python train.py --arch="poolformer" --model="image classifier" --dataset="retinal OCT scans (Kermany 2017)" --train_examples=98430 --image_size=32 --crop_scale_min=1 --horizontal_flip=true --targets=["finding"] --num_classes=4 --norm="layernorm" --norm_position="pre" --hidden_act="gelu" --mlp_ratio=4 --parallel_block=false --inner_norm=false --moe="top_k" --num_experts=32 --moe_every=2 --expert_mlp_ratio=0.25 --experts_per_token=1 --shared_expert=false --patch_size=[2, 2] --depths=[2, 5, 5] --widths=[80, 160, 320] --label_smoothing=0.1 --loss="binary_cross_entropy" --head_dropout=0.2 --residual_init="none" --optimizer="adamw" --learning_rate=0.0013 --beta1=0.9 --beta2=0.98 --eps=1e-08 --max_grad_norm=5.0 --cautious_weight_decay=true --ema_decay=0.995 --max_steps=23200 --batch_size=128 --epochs=30.2 --lr_schedule="linear" --final_lr_fraction=0.05 --warmup_steps=4640 --weight_decay=0.1
Rows from expert 18 of block 9, named by matrix and row number. Rows with one number belong to one neuron. Each number is 128 + 24 x the weight over its row's rms, rounded and kept within 0 to 255. All counts start at 0. After the name is the row's rms in percent of the matrix's.
# up: expert up (model.blocks.9.mlp.up, 32x80x320), inputs 80-159
# down: expert down (model.blocks.9.mlp.down, 32x320x80, transposed), outputs 80-159
up.18 043 [121 125 141  95 110 122 111 153  82 110 101  99 157  91 109 121 135 113 159  96 146 128 128 136 119 115 173 123 127 127 106 163 106 165 125 121 121 128 101 114 145 117 114 156 133 177 150 136 164 116 184  71 130 117 116 146 127 156 146 152 105 132 124 128 139 122 115 137 143 134 152 143 105  90 124  78 191 104 131 126]
down.18 061 [137 149 159 115 142 119 141 129 106 136 138 122 159 134 140  89  95 113 105 104 141 107 127 125 114  91 103 155 149 104  91 118  85 164 132 168 146 136 133 152 134 152 117 124 107  90 108 140 130 164 159 113 144 157  76 144 119 129  96 115 109 161 106 128 124 154 101 129 131  92 128 102 117 110 126 126 109 109 128 126]
up.19 048 [146 111 153  90 127 165 110 155 114 148 119 102 153 114 120 127 121 141 139 101 170 152 143 119 111 136 180 126 132 151  94 165 110 182  99 118 129 136 110  86 152 145 126 146 159 142 132 139 151  97 187  87 132 139 145 109 112 154 128 147  82 147 141 129 128 110 115 143 110 135 123 147 122  92 103  85 158 108 131 112]
down.19 061 [133 157 138 131  97 123 133 136 119 106 154 137 100 129 173  95 125 117 122 123 108 122 114 135 119 111  70 102 120 123 160 119  95 148 171 123 156 172 102 111 112 144  99 135 164 161  99 136 102 151 112 155 123 129  92  98 144 106  84 144 149 122  97 110 123 134 125 113 126 109 131 115 104 142 101 152  75 136  99 132]
up.20 094 [136 142 145 167 143 159 141  96 160 158 139 118 107 148 121 184 138 147 130 154 104 149 152 143 159 117 139 132 100 161 168 125 160  93 137 118 142 118 167  96 116 131 159 142 102 131 124  87  81  97  91 163 107 159 166  94 146 102 136 104  98  91 108  83 109 107 152 158 164 157  94 143 144 127 153 165 115 141 106 159]
down.20 100 [133 121 127 163 154 132 126  74 153 143 165 114  95 169 119 156 129 133 113 174 100 144 135 142 163 162 124 173 114 149 177 130 145 100 129 109 137 139 165 108 135 133 159 124  98 101 174  88 106 132  88 164  74 107 136  84 120 105 169 108 141 110 105 121 111 106 172 160 132 151 108 132 164 135 125 139 159 146 134 159]
up.21 047 [127 149 108  90 128 119 114 162 125  87 127 148 136 141 102  95 129 148 178 128 169  94  97 105  96 143 194 160 182  87 117 160 120 140 109 158  88 118  95 138 143 122 142 124 106 113 150 158 139 116 121 138 137 112 108 110 111 148 154 131 133 139  95 158  99  98 135 105  88 146 124 130 158 130  83  96 151 125 124 152]
down.21 067 [106 126 121  99 108 152 129 117 112  94  96 132 136 156 131 113 135 153 119 120 150 114 142 142 130 140 114 100 127  91  87 146 144 122 101 142 123 137  89 140 176 142 154 129 131 101 150 126 188 122 175 136 162 108 101 102 146 126 167 119 144 145 118 144  97 146 107 118 127  83 151 102 104 125 103 135 106 150 111 137]
up.22 091 [115 135 169 170 145 157 143  99 159 153 123 130 112 147 125 172 134 166 120 169 103 150 149 136 167 117 142 107  99 166 168 137 151  86 131 121 149 117 170 104 113 129 161 125 121 145 115  87  82 115  90 161 113 168 156 100 166  81 138 101 121  98 107  82 115 120 149 158 170 142 108 144 144 124 157 164 121 131 121 154]
down.22 092 [104 145 136 186 160 122 142  81 159 118 151 133  90 197 101 141 141 150 120 163 110 123 137 130 155 150 151 184 114 126 166 140 146  95 121 131 156 107 164 106 112 117 144 123 124 114 136  87 106 119 107 160  67  99 156 115 139 115 154 158 128  72 128 119 134 123 181 157 152 135 109 150 158 134 133 139 164 176 117 148]
up.23 067 [127 112 149 113 105 151 115 160 114 110  95 113 123 101 162 138 124 127 136 125 142 140 150 126 138 124 110 114 103 160  96 136  92 141 147 162 143 158 136 173 131 132  78 113 162 142  92 127 153 139 151  93 153 161 136 157 142 149  98 143 126 135 158 106 186 133 109 153 148 126  95 152 124  90 149 115  96  95 160 101]
down.23 090 [ 62 137 129 124  88 101 130 155  65 142  62 155 165  81 106 135 134  98 124  84 142 128  98 113 130 136 156 102 133 126  91 159 120 175 106 121  91 115  73 119 157 101  82 112 126 142 110 130 157 118 134 121 159 145  99 139 111 116  81 124 120 160 141 125 141 101  99  98 122 134 168 116  98 106 123 125 108  96 111  86]
up.24 176 [140  93 152 114  95 156 146 171  92 153 100 129 132  88 163 160 117 139 139 104 153 157 159 133 144 121 103 122 109 161  98 152 102 156 114 146 138 165 111 138 146 129 115 141 146 149 127 127 162 134 164  96 159 157 152 151 130 157  96 149 106 147 154 108 182 139  93 162 144 124 141 127 101  95 161 113 102  96 152 101]
down.24 159 [119 113 142  95 118 138 136 167  82 147  94 126 129  92 143 125 146  94 122  71 152 137  98 110 150 119 161 126 119 140  95 146  96 155 113 128 135 127  97 156 129 120  98 107 141 107 133 129 184 126 153  86 154 144 130 160 127 146  80 126 132 157 170 113 158 138  92 132 118 140 141 130  82  90 136  91 161  99 123 109]
up.25 062 [127 147 131 159 157 155 169 121 157 176 131 110 112 155 125 177 128 139 129 150 110 139 143 139 149 137 153 113 115 153 152 112 143  94 137 114 163 110 149  81 133 107 139 138 105 123 109  73  70 121 108 148 123 159 156 115 167 102 143 114 116  91 106  77 119 116 154 148 183 132  72 155 141 154 146 151 115 148  83 153]
down.25 074 [153 147 148 156 133 138 112  95 160 132 159 121  89 155 131 129 136 137 128 131 101 116 130 116 137 141 131 174 101 165 171 135 162  81 112 129 140 134 145  85 130 101 188 146 123 106 139  95  95 123  76 111  97 115 145  83 118 110 175 123 115  89 110 144 120  89 165 171 131 135 102 135 130 126  96 137 160 125 121 155]
up.26 039 [140 108 145 124 140 137 103 152 108 124 125 134 162  93 128 151 122 110 138 105 116 149 136 110 142 118 152 109 127 128 122 149  89 136 122 130 125 125 107 142 135 159 103 135 143 129 127 111 156  91 162 119 126 138  98 171 114 118 111 154 127 158 139 140 155 132  93 124 106 168 131 132 115  88  98 107 201 107 146 123]
down.26 063 [158 105 113 111 110 139 107 148 112 113 143 126  84  83 168 115 132 143 114 133  97  96 152 109 118  91  95 108 116 121 112 118  99 151 129 143 136 130 142 132 104 125  71 135 172 125 117 155 112 151 133 127 152 134 113 168 142 125  84  87 142 138 127 156 132 159 141 130  90 121 131 142 117 144 151 147 143 139 141 108]
up.27 176 [147  92 157 112 105 156 149 171 101 146  94 124 138  89 161 155 111 137 138 103 162 160 155 125 139 118 100 124 109 160 104 151  99 161 112 152 139 165 111 142 144 141 111 143 152 141 129 128 163 141 158  94 162 157 154 150 131 156  92 150  95 143 157 111 168 140  94 162 140 123 137 136  99  95 147 109 104  94 152  99]
down.27 158 [113 110 134  98  95 132 125 167  79 152  94 133 136  79 153 128 159 103 114  79 153 147 104 121 155 127 147 119 107 150  99 148 117 170 124 114 111 119  94 144 122 131 107 100 139 124 132 123 164 102 164  91 134 147 129 170 117 144  82 129 141 161 166 111 145 130  91 132 126 116 124 142  79  99 145 105 156 102 131 104]
up.28 045 [159 127 128 117  98 125 138 126 100  98 131 109 184 101 116 115 129  93 133 126 110 117 129 130 136 150 128 115 109 141 133 144  97 127 137 165 143 101 148 157 102 145 103 107 145 145 126 117 125 127 113 131 172 120 106 152  95 142 123 146 145 128 148  98 129 129  79 115  98  78 130 159 129 100 137 116 181 115 146  90]
down.28 068 [149  90  93  94 102 100 128 144 135 126 112 168 158 102 173 107 135 109  97 140 119 139 151 106 124 122  71  98 123 150 143 145 123 128 132 177 125 112 152 154 133 126  98 121 121 145 116 104 164 146 161  92 149 169 133 169 120 138 126 127 128 151 141 140 131 165  82  95 144 127 154 142 118 118 158 143 101  97 142 122]
up.29 070 [121 145 115  94 167 112 139 111 151 107 153 133 117 161 112 105 131 158 163 138 168 104 107 108  87 127 176 178 154  93 100 139 154 154 129 112 107 110 101 127 168 124 170 116 106 118 158 149 151 129 134 142 128 113 134  68 111 151 176 128 126 112  88 159 109 117 175 109 107 151 109 116 155 144  85  86 121 143 104 164]
down.29 088 [150 129 147  94 120 146 127  98 160 101 124 110 111 156  89 131 152 133 137 138 132 136 150 113  83 123 121 126 143 122 108 166 152 121  93 140 122 148 121 124 160 137 182 130 110  90 146 153 143 125 134 134 132 127 131  85 119 152 156 129 113 134  86 109 121 123 145 140 157  89 130 100 114 122  93  90 130 133  86 173]
up.30 047 [142 133 120 157  96 117 107 138  91 134 133 134 144 110 118 122 135  98 135 127 118 131  78 130 148 157 126 103 115 117 156 122 128 153 141 127 128 131 127 133  83 104  82 121 130 143 142 107 131 156 134 128 137 124 107 168 117 102  81 147 146 118 148 127 170 136  96 113  79 145 136 168 113 120 160 157 189 115 117 107]
down.30 068 [140 103 128  92 147 113  91 153 109 141 154 167 125  88 152  93 127  98 153 105 131  87 162 152 157  91  52 105  97 146 122 137 103 130 163 136 104  86 109 168 122 112 113  82 181 157 143 141 155 126 141  89 120 131 133 174 112 144  86 127 128 107 178 159 120 150  91 108 119 126 162 130 118 116 107 124 108  89 121 115]
up.31 152 [141  97 157 110 106 154 151 164 103 152  90 119 136  94 162 149 111 145 141 119 158 157 154 133 133 124 102 122 100 158 104 151  91 157 112 159 142 161 111 143 153 140 115 137 148 155 123 135 157 136 161  86 172 165 150 148 124 147  95 152 103 147 155 106 162 147 102 164 144 131 136 122 103  89 158 106 103  89 162  93]
down.31 134 [101 111 144  93  97 130 118 151  68 143  79 131 131  88 147 111 157  93 122  73 155 140  93 100 166 121 162 119 106 129 100 132  94 170 123 129 125 108 104 165 131 115  73 115 134 127 148 133 173 122 155  89 156 130 148 172 128 138  81 116 123 155 155 121 142 130  89 132 113 111 121 133  82  95 134 129 151 110 141 103]
up.32 045 [129 115 106 108 132  82 110 115 156 140 139 161 129 160 104 101 121 118 164 148 127 158  92  88 107 127 189 176 159 108 117 146 128 114 107 162 113 107 123 160 135 116 145 143 145 161 144 148 112 127 118 131 117 134 101 107 100 125 167 107 152 124 101 172 114  98 136 117  94 133 116 149 165 122  96 124 179 127 136 163]
down.32 076 [139 125 139  56 135 132 165 156 107 146 110 118 132 118 137  83 126 121 126  90 145  98 175 129 141 143 117  93 141 123  63 140 133 122 119 137 154 104 136 104 134 143 141 120 148 116 134 126 183 141 182  89 159 153 116 177 101 139 150 131 133 139 150 137 125 150 132 113 157  98 133 109  81 104 109 112 109 105 112 111]
up.33 176 [152  95 160 119  97 160 146 174  92 151  93 131 140  92 155 155 112 142 142 107 161 164 153 130 142 124 106 120 109 155 103 150  96 154 109 149 143 166 117 145 147 130 120 133 150 146 124 132 160 140 160 101 164 161 152 150 127 159  93 152 100 147 157 106 171 137  95 159 139 128 131 138 103  88 158 108 101  95 149  95]
down.33 154 [ 92 113 143 103  97 139 118 169  62 142  98 138 126  86 152 122 150 102 128  85 153 144  94 102 140 127 158 121 104 136 105 155  93 162 121 114 118 131  85 141 132 128 110 112 129 120 125 124 177 116 150 100 138 137 119 150 121 155  89 128 125 164 170 108 161 120  81 151 118 123 133 131  74  86 130 114 166  89 124  92]
up.34 172 [145  90 158 112 102 159 149 178  93 154 108 128 135  95 166 153 107 143 143 108 156 159 156 126 146 120 106 118 105 157 111 150  99 159 110 155 143 166 116 142 150 134 120 133 144 153 126 133 160 140 162  88 164 156 151 151 130 157  99 148 101 153 156 110 175 139  93 164 145 122 137 137  97  86 159 107 105  97 151  97]
down.34 153 [103 124 138 108 116 124 118 173  84 156  85 120 127  91 170 121 148 114 134  74 150 128  93 122 142 127 163 112 106 121  98 142 103 149 119 118 121 131 107 145 132 119 111 117 138 123 121 123 171 117 148  91 151 159 118 156 124 148  90 119 125 164 160 115 171 126  89 151 124 132 137 149  75 102 136 102 163  86 130 106]
up.35 127 [140 102 160 120 111 154 116 164 110 153  95 125 139  94 155 154 112 162 143 123 146 158 154 128 157 124 100 121  99 167 110 150  87 159 107 143 141 167 124 132 147 117 120 135 138 135 114 119 144 134 156  90 160 160 150 156 131 146  92 139  99 137 156 111 168 138 102 176 150 148 137 117 119  79 148 130 103  87 148 101]
down.35 122 [112 144 134 127  94 120 122 169  87 128  95 134 120  80 151 121 158 105 109  88 142 141  88 111 159 130 159  83 101 138 116 140 124 143 126 108  95 105 128 139 120 106  96 110 139 123 122 129 149 108 124 102 139 140 113 147 103 152  87  90 123 146 163 113 140 126  70 136 114 142 119 165 108  89 133 134 177  86 123 104]
up.36 171 [148  92 159 113 106 162 153 171 100 147  96 119 134  91 169 157 114 142 141 104 153 155 154 129 136 123 102 118 111 160 100 156 100 157 115 148 145 167 111 138 151 143 119 140 144 141 115 130 156 145 164  94 161 151 150 152 138 158  90 152  99 142 150 114 166 140 102 159 143 120 130 128  98  95 149 108 107  95 153 107]
down.36 143 [100 120 140  93  99 131 117 172  82 140  84 130 123  85 165 122 152 116 114  72 157 148 107 115 143 135 142 120 109 145 102 129  98 168 121 123 116 102  93 148 139 115 112 120 136 122 120 121 186 106 154  83 148 158 134 160 134 163  85 120 132 158 173 118 163 123  98 130 128 133 137 124  93  96 135  99 172 101 146 101]
up.37 040 [167  78 126  91 119 158 154 134 108 139 133 136 140  88 112 120 106 104 121 102 132 117  92 130 100 158 137 115 150 131 136 122  99 164 124 157 162 122  88 126 155 152 116 147 143 160 148 136 163 103 153  81 140 109 110 113 117 166 126 144 133 172 168 131 148 149  86 134 113 139 123 128 103  98 157  87 193 109 160  96]
down.37 058 [139 104 117 128 104 157 127 154 138 163 152 132  94 100 148 121 141 126 107 113 107 106 123  97 123 114  95 108 120 113 122 102 104 119 151 170 105 143 162 138 107 169 111 158 133 146 142 117 124 142 117 143 179 146 101 136 125  98 111 118 147 179 138 135 133 128 132 107 110 135 118 119 142 105 113 139 137 107 144 144]
up.38 044 [153 108 147 120 105 149 149 151  76 129 104 124 144  95 131 112 139 112 120  91 118 133 103 141 115 140 158 115 146 138 108 118 117 165 120 151 142 128 103 152 121 148 114 145 132 139 121  97 147 114 136  91 155 120  99 140 123 135 103 146 140 153 159 125 136 127  92 127 138 118 118 151 101 126 137 112 209 151 138  96]
down.38 060 [150 132 125 106  97 125 118 163 141 153 142 118 121  96 165  88 119 120 116 110 144  79 171  94 113 128 102 139 149 134 143  94 102 125 127 172 141 126 168 160  81 156  78 100 137 140 101 125 146 137 132 106 132 139 124 166  92  98 143 114 103 150 112 146 136  97 141  86 106 147 144 126 111 119 139 129 136 100 132 110]
up.39 041 [163  87 137 112 110 157 143 146  67 124  91 105 129  98 146 153 131  79 161  92 131 134 131 127 134 144 145 149 126 116  89 115 139 182 137 122 139 144 105 125 150 149 108 124 125 135  92 126 166 116 146 114 161 145  95 135 156 135 120 144 146 130 137 141 138 131 110 134 128 118 142 155 105 122 120 102 176 127 128 131]
down.39 063 [132 113 150 112 102 129 141 135  88 135 152 141 166  76 117 148 124  99 114 133 130 128 156 127  98 102 106  80 121 139 113 168  92 123 145 149 127 104 120 125 134 132 110 108 133 171 132 107 132 168 121 109 188 143 121 130 105 120  97 128 154 115 146 129 122  70  83 114 125 131 162 134 139 103 172 131 110 131 128 109]
up.40 081 [143 151 142 182 158 155 143 103 149 168 124 130 109 149 126 173 145 152 139 147 123 153 142 135 160 131 145 126 107 149 164 122 156  99 129 116 133 117 161  81 110 114 157 124 112 131 100  89  81 111  98 159 114 161 159 112 166  90 134 117  99  79 113  80 110 114 163 163 176 166  86 138 144 125 152 172 129 135  96 153]
down.40 089 [112 147 112 186 145 167 120  80 145 117 141 115 103 182  95 126 152 119 126 170 122 162 127 140 152 170 119 130 111 144 162 108 124  99 123 140 131 140 171 112 118 139 163 130 108 128 140  98  67 132  90 147  89 103 120  88 133 109 151 115 132 118 102 123 128 128 178 157 153 122  84 158 167 150 122 144 167 132 105 158]
up.41 047 [153  82 144 108 148 181 148 144 111 146 114 119 151 118 134 114 124 138 165 101 157 136 146 121  95 105 153 144 124 130  92 141 113 143  92 115 124 132 137  99 153 158 137 117 157 175 138 129 150 129 171  82 120 133 121 126 124 162 151 137 111 154 157  85 167 141 121 130 145 139 137 142 109  71  96  74 166 131 161 115]
down.41 067 [125 168 141 113 127  95 135 115 118 117 142 112 141 114 154  95 130 127 134  97 120  69 142 119 133  98  81  86 131 137 116 101 123 122 152 163 133 105 139 176 139 135  81 132 148 146 129 137 140 171 126 147 159 133 122 122 110 127 123 116 167 165 119 162 118 118 110 112 132  92 137 131 117 128 154 160  87 142 140 117]
up.42 094 [133 138 140 171 161 157 153  98 167 147 129 128 106 152 117 179 141 145 121 148 114 147 151 143 154 121 142 126 104 162 167 129 141  87 125 121 138 130 173  98 119 119 158 116 109 135 113  72  88 101  88 164 112 170 160  97 147 102 143 101 104 100 103  83 117 117 162 143 170 148 102 149 136 129 157 162 118 134 115 149]
down.42 094 [141 119 127 174 180 135 137  85 143 137 166 104 113 150 118 164 131 146 122 163 132 145 122 156 158 160 123 126 133 138 153 121 160 109 124 105 118 119 157  88 111 111 163 114 124 118 149  91  82  87  97 150 126 107 137 101 143 107 173 109 124  97 110 119 124 116 151 130 153 148 119 154 165 160 117 144 150 150 124 146]
up.43 169 [142  90 155 117 106 154 144 172  93 154 100 123 136  86 166 154 104 139 137 107 159 156 159 132 137 126 100 121 109 155 102 150  91 158 109 149 142 157 112 133 149 129 114 130 138 142 123 130 160 145 157  87 161 167 150 146 140 152 102 150  93 144 148 119 173 137  94 160 144 131 146 125  96 102 160 109 104  96 150 102]
down.43 145 [ 97 120 132 104 103 126 144 172  84 128  90 120 110 104 148 115 153  79 123  74 156 139  93 102 138 133 158 119 103 128  86 149 105 154 126 108 113 115 106 145 123 131 107 118 140 121 114 122 180 107 152  84 142 141 139 155 141 145  72 120 139 169 152 117 163 129  97 136 133 118 130 134  80  97 147 112 159 116 144 100]
up.44 041 [131 127 157 156 115 129 174 118 120 170 133 140 127 142 102 159 126 145 111 153 130 139 131 135 146 152 164 128  93 150 168 103 128 109 144 137 120 119 170 111 118  84 131 152 158 126 132  63 106 119  83 158  96 150 125 137 194 105 123 119 132 105 141  89 129 135 127 156 153 142 113 190 143 117 166 163 138 135 118 138]
down.44 059 [176 115 161 133 153 160 110 163 121 112 151 171  95 128 152  86 126 132 108 160 124 155 116  99 167 148  94 172 140 133 190 140 103  97 139 122 120 114 134 131 105 120 141 140 151 124 127  88  96 130 159 117 141 131 129 113 145 119 148 133 116 110  97 119 122 105 127 148  93 100 136 113 147 122 127 131 143 125 138 141]
up.45 044 [162  85 136  89 141 189 103 151 133 115 119 136 147 133 122 124 125 153 131  96 132 155 139 105 142 123 167 129 154 143 114 149 110 152  85 149 116 134  99 106 150 124 131 152 133 138 128 126 174 129 183 115 139 128 144 111 147 179 145 128  99 144 139 117 171 125 122 122 136 142 128 122 101 113 140  97 161 116 150 108]
down.45 062 [150 139 130  77 125 119 119 142 137 146 132 124 148 118 148 130 163  99 147 138 110 101 128 116 124 103 110  96 156 110 150 116 131 136 154  92 134 115 123 156 148 165 128  87 128 121 116 135  97 114 146 157 144 178 111 120 150 140 131  87 114 122 136 131 101 125 146 143 124 102 145 116 113 151 178 140  73 119 122 114]
up.46 128 [134  90 155 112 115 152 142 169 103 144  90 123 138  99 162 155 123 146 146 118 154 158 156 124 140 132 108 123  98 149 104 155  99 151 125 157 147 172 111 142 148 128 111 125 165 142 117 128 153 148 163  92 155 159 152 152 142 155  97 143 103 141 156  97 162 140 106 155 141 131 132 143 106  83 153 109  96  90 142 101]
down.46 121 [ 98 116 150 129  97 130 109 169  70 136  78 112 135 104 133 121 160  89 140  88 140 132  97 108 141 118 160 103 125 164  96 152 117 158 116 101 111 115  94 139 129 105 117 109 152 133 109 129 165 131 140  95 153 135 128 154 132 150  81 118 140 154 165 115 133 129  91 157 133 129 139 154  76  93 127 123 145  86 134  89]
up.47 038 [134 111 131 104 121 158 136 135  93 123 137 112 160 122 148 113 137  94 116  71 129 109 133 117 126 154 140 135 135 157  98 127 120 164 124 138 110 116 128 134 140 153 130 134 164 171  89 156 189 103 184 110 110 132  51 156 123 168 121 149 147 136 135 141 128 131  86 116 117 123 128 164 100 106 115 117 209 106 149 111]
down.47 065 [133 148 102 110 126 120 152 154 106 132 153 120 161  83 173 117 121  97 140 102 116  87 129 109 126  80  87  93 105 102 119 159 114 103 168 151 132 122 142 146 128 158 105 116 114 128 137 112 121 129 155 142 160 155  72 141 172 137  83 136 139 174 128 103 128 129 116 101  77 125 172 119  77 151 144 162 102 113 159 123]
up.48 084 [128 148 119 161 129 156 157 105 161 178 133 118 116 153 108 172 125 163 136 160 109 156 143 144 150 130 144 127 115 143 165 115 148 103 146 136 133 111 160 106 114 124 136 121 108 141 117  96  96 104  88 159 123 174 157 109 157  98 127 109 113  85 123  70 133 119 137 160 148 161  83 157 145 107 149 165 117 121  99 149]
down.48 087 [121 112 122 163 154 139 133 105 153 149 144 145 101 180 110 111 140 136 121 161 128 154 123 105 158 167 177 139 129 125 159 131 165 123 163 118  94 113 163 103 114  76 168 106  96 148 158 107  97  97  93 116  88 111 133 118 138 111 164 123 122  89 114  95  98 122 134 135 135 138 159 148 156 123 146 155 156 128 102 146]
up.49 044 [146 141 127 140 117 132 142 134  99 128 109 123 146 114 136 149 111  94 114 128 111 109 117 122 140 132 131  98 135 112 139 124  95 140 133 132 151 146 151 159 121 124  95 148 142 157 127 110 116 138 110 112 157 126 110 137 114 128 107 136 148 163 149 131 152 120  78 134  93 131 114 160  96  96 138 130 209 109 157  84]
down.49 065 [165  74 119 125 124 138 152 156 118 168 112 138 105  90 164 125 127 105 108 100 138 110 178 115 134 117 105 110 128 110 116 137 144 157 167 142 135 138 112 162  97 144 113 115 201 125 114 123 138 162 121 110 175 166 148 153 122 137  70 130 133 182 192 160 147 127  97  94 117 131 173 148 110 107 132 152 114  71 132 143]
up.50 050 [163 112 124 100 140 176 148 134 102 105 101 121 168 116 101 117 139 117 165 103 176 147 127 106 111 136 155 161 140 141 100 150 118 164  86 125 133 127 105 113 160 157 118 146 159 135 115 132 168 114 192  92 148 131 108 117 140 180 133 160 117 153 130 103 144 128 115 141 109 140 126 143 107  78 120  85 178 134 171 117]
down.50 059 [116 126 116 138 112 112 150 100 127  98 181 115 114  90 154 128 118 110 125 108 123 184 111 105 136  92  98 130 142 103 119  90 142  93 110 124 138 127 168 169 117 153  86 115 159 140  81 138 108 158 116 127 141 130 114 108 106 111 126  98  96 121 154 151 108 139 108  92  78 121 104 133 109 188 142 143 100 183 146 130]
up.51 182 [149 100 155 111 101 159 149 171  92 145  96 126 138  91 160 153 110 141 137 106 164 162 156 123 145 123 109 116 103 159 107 153  91 157 109 152 139 161 113 141 151 140 117 138 149 143 131 137 161 139 157  95 161 157 150 151 126 154  96 148 102 149 156 108 168 132  97 153 142 127 137 138 103  88 152 108 101  95 154  97]
down.51 160 [104 100 140 106 122 145 127 160  74 134  98 130 124  81 147 131 152  90 124  76 160 140 104 111 134 120 164 105  94 140  95 154  91 155 126 103 113 114  90 135 142 122 101 116 139 123 137 127 162 114 136  86 152 151 127 156 126 138  84 127 118 162 173 122 160 127  87 128 126 128 126 133  86  97 150 103 169  94 132 100]
up.52 121 [132  96 159 110 111 161 147 172  97 150  99 120 146  98 155 149 121 139 142 112 153 160 154 126 139 116 102 115 100 154 110 145 101 154 118 149 153 167 122 154 146 138 100 123 166 142 112 122 160 142 175  85 162 155 145 155 130 158  99 141 105 148 151 109 175 140 106 148 134 128 124 144 107  79 154 108  99  95 140  99]
down.52 119 [116 118 132 117 110 113 125 154  77 124  82 124 153  87 132 105 162 106 121  73 146 129 103 100 135 139 137 109 105 150  79 147 112 144 108 122  87 102 101 124 145 102 116 111 134 137 130 122 156 112 158 109 145 126 149 158 131 148 101 124 121 156 174 119 159 118  90 141 145 140 158 139  81  82 131 107 126  86 129 107]
up.53 174 [146  93 160 111 100 162 150 167  92 153  99 124 133  87 161 157 108 144 135 106 160 163 157 127 138 121 104 121 114 160 103 152  96 160 112 155 142 165 114 139 150 133 116 143 150 139 119 137 157 131 159  93 168 156 152 151 133 156  90 157 101 145 157 116 172 141  92 158 144 120 133 134 105  91 159 112 105  95 151  98]
down.53 151 [117 125 135 105 115 137 132 170  75 151  88 122 133  79 158 111 144 108 127  75 157 138  85 105 134 137 152 123 107 144  90 165 107 159 117 110 117 122  92 139 135 109 105 123 130 121 143 118 168 111 147  73 158 144 133 142 127 138  83 107 130 161 171 118 153 132  82 140 142 143 141 143  77  94 140 104 161  94 142  96]
up.54 056 [142 115 132  92 100 145 140 166  71 129 130 114 135  93 137  97 164  86 125  89 152 119 131 124 151 133 133 132 141 126  92 130 105 137 121 102 145 114 110 111 123 125 103 123 150 164 135 151 172 121 159 102 169 119  75 121 127 138 100 142 153 175 116 135 136 131  87 100 106 116 132 148  86  88 118 103 176 111 174  98]
down.54 057 [150 135 125 134 159 153 119 157 152 147 138 135 144 111 126  84 141 140 122 136 119 139 174 138 127 130  68 107 122 143 178 117 146 145 109 146 153 100 164 119 123 114 122 134 168 152  96 133 122 153 117 152 187 173 103 160  82  96 136 178  99 123 116 136 110 154  93 160 174 143 111 138 101 149 138 125 125 112 169 147]
up.55 048 [139 146 115 132  97 128 140 133  87 110 136  96 140 126 138 120 114  81 107 137  94 121  98 129 154 168 104 107  83 124 137  97 146 161 156 143 133  96 178 157 101 147  99 127 130 150 118  78 117 126 128 135 146 122  93 174 114 100 116 118 172 121 144 126 128 128  89 139 103 103 117 159 126  92 143 155 170 131 129 107]
down.55 076 [145 105 133  96 108 130 134 166 108 130 105 130 153  83 153 122 127 121 130 107 107 117 133  99 124 111  82  98  92 140 100 102 134 147 135 150 133 110 109 122 126 133 106 127 134  97 114 145 151 119 157 103 166 163 120 149 120 123  82 123 121 171 139 147 140 113 105 108 153 127 159 125 111 128 128 134  67  74 116 101]
up.56 078 [119 155 132 164 139 156 145  97 154 179 135 122 122 156 108 170 128 157 131 150 116 168 148 129 154 133 131 120 105 152 160 118 141 102 131 120 136 112 165 104 109 116 141 128 123 126 102  88  99 111  91 151 126 164 165 120 170 103 139 101 114  96 107  80 119 113 140 176 155 159 105 143 157 119 134 166 112 126  85 146]
down.56 085 [110 130  98 186 127 139 104 114 167 152 143 154 119 155  92 151 143 140 126 159 149 152 100 108 132 175 177 157 117 139 166 151 150 104 150 101 131 123 149 101 135 106 163  96 121  95 135 100  84 117  95 116 100 138 140 111 122  99 144 122 141  77  98 126 144 119 160 161 141 141 136 157 171 119 149 146 164 128 133 140]
up.57 177 [152  92 160 110 103 163 146 168  91 145  97 125 128  89 158 155 112 143 140 105 162 164 155 132 145 119 106 119 105 158 102 152  94 162 117 150 141 168 119 136 150 137 117 140 145 139 124 127 152 144 158  94 168 157 148 149 128 158 100 150  98 139 161 111 169 136  99 161 143 122 130 134  97  90 151 109 105 100 155 100]
down.57 149 [107 102 138  96 106 130 125 173  77 132  94 121 140  88 150 124 148 101 123  72 153 129  96 117 142 119 144 108 106 140 103 150 101 162 115 117 114 117  87 143 137 128 110 113 133 137 131 120 173 118 147  96 154 151 132 164 123 164  88 128 112 158 165 123 154 127  87 140 121 132 128 132  87  92 147 113 172 105 127 106]
up.58 041 [159 107 147 123  92 130 146 158  88 136 117 120 152 129 145 140 161 101 108  89 122 103 101 133 109 142 138 117 112 128 127 127 112 150 116 140 156 134 129 131 116 129  95 124 118 152 137 118 132 111 117 109 167 140 105 165 113 114 100 173 138 138 156 127 156 140  94 119 128 188 101 164 136 112 144 135 203 103 135 108]
down.58 062 [127 128 113  72 110 128 146 132 159 149 129 137 131  82 175 122 118 110  88 128 136 111 136 153 109 138  71 108 112 128  98 112  75 127 160 164 115 124 150 146 124 134  93 121 164 175 116 114 141 112 148 128 185 167 144 173 144 135  72 137  98 151 152 148 137 145  88  86 108 139 195 148  91 131 140 117  91 116 139 108]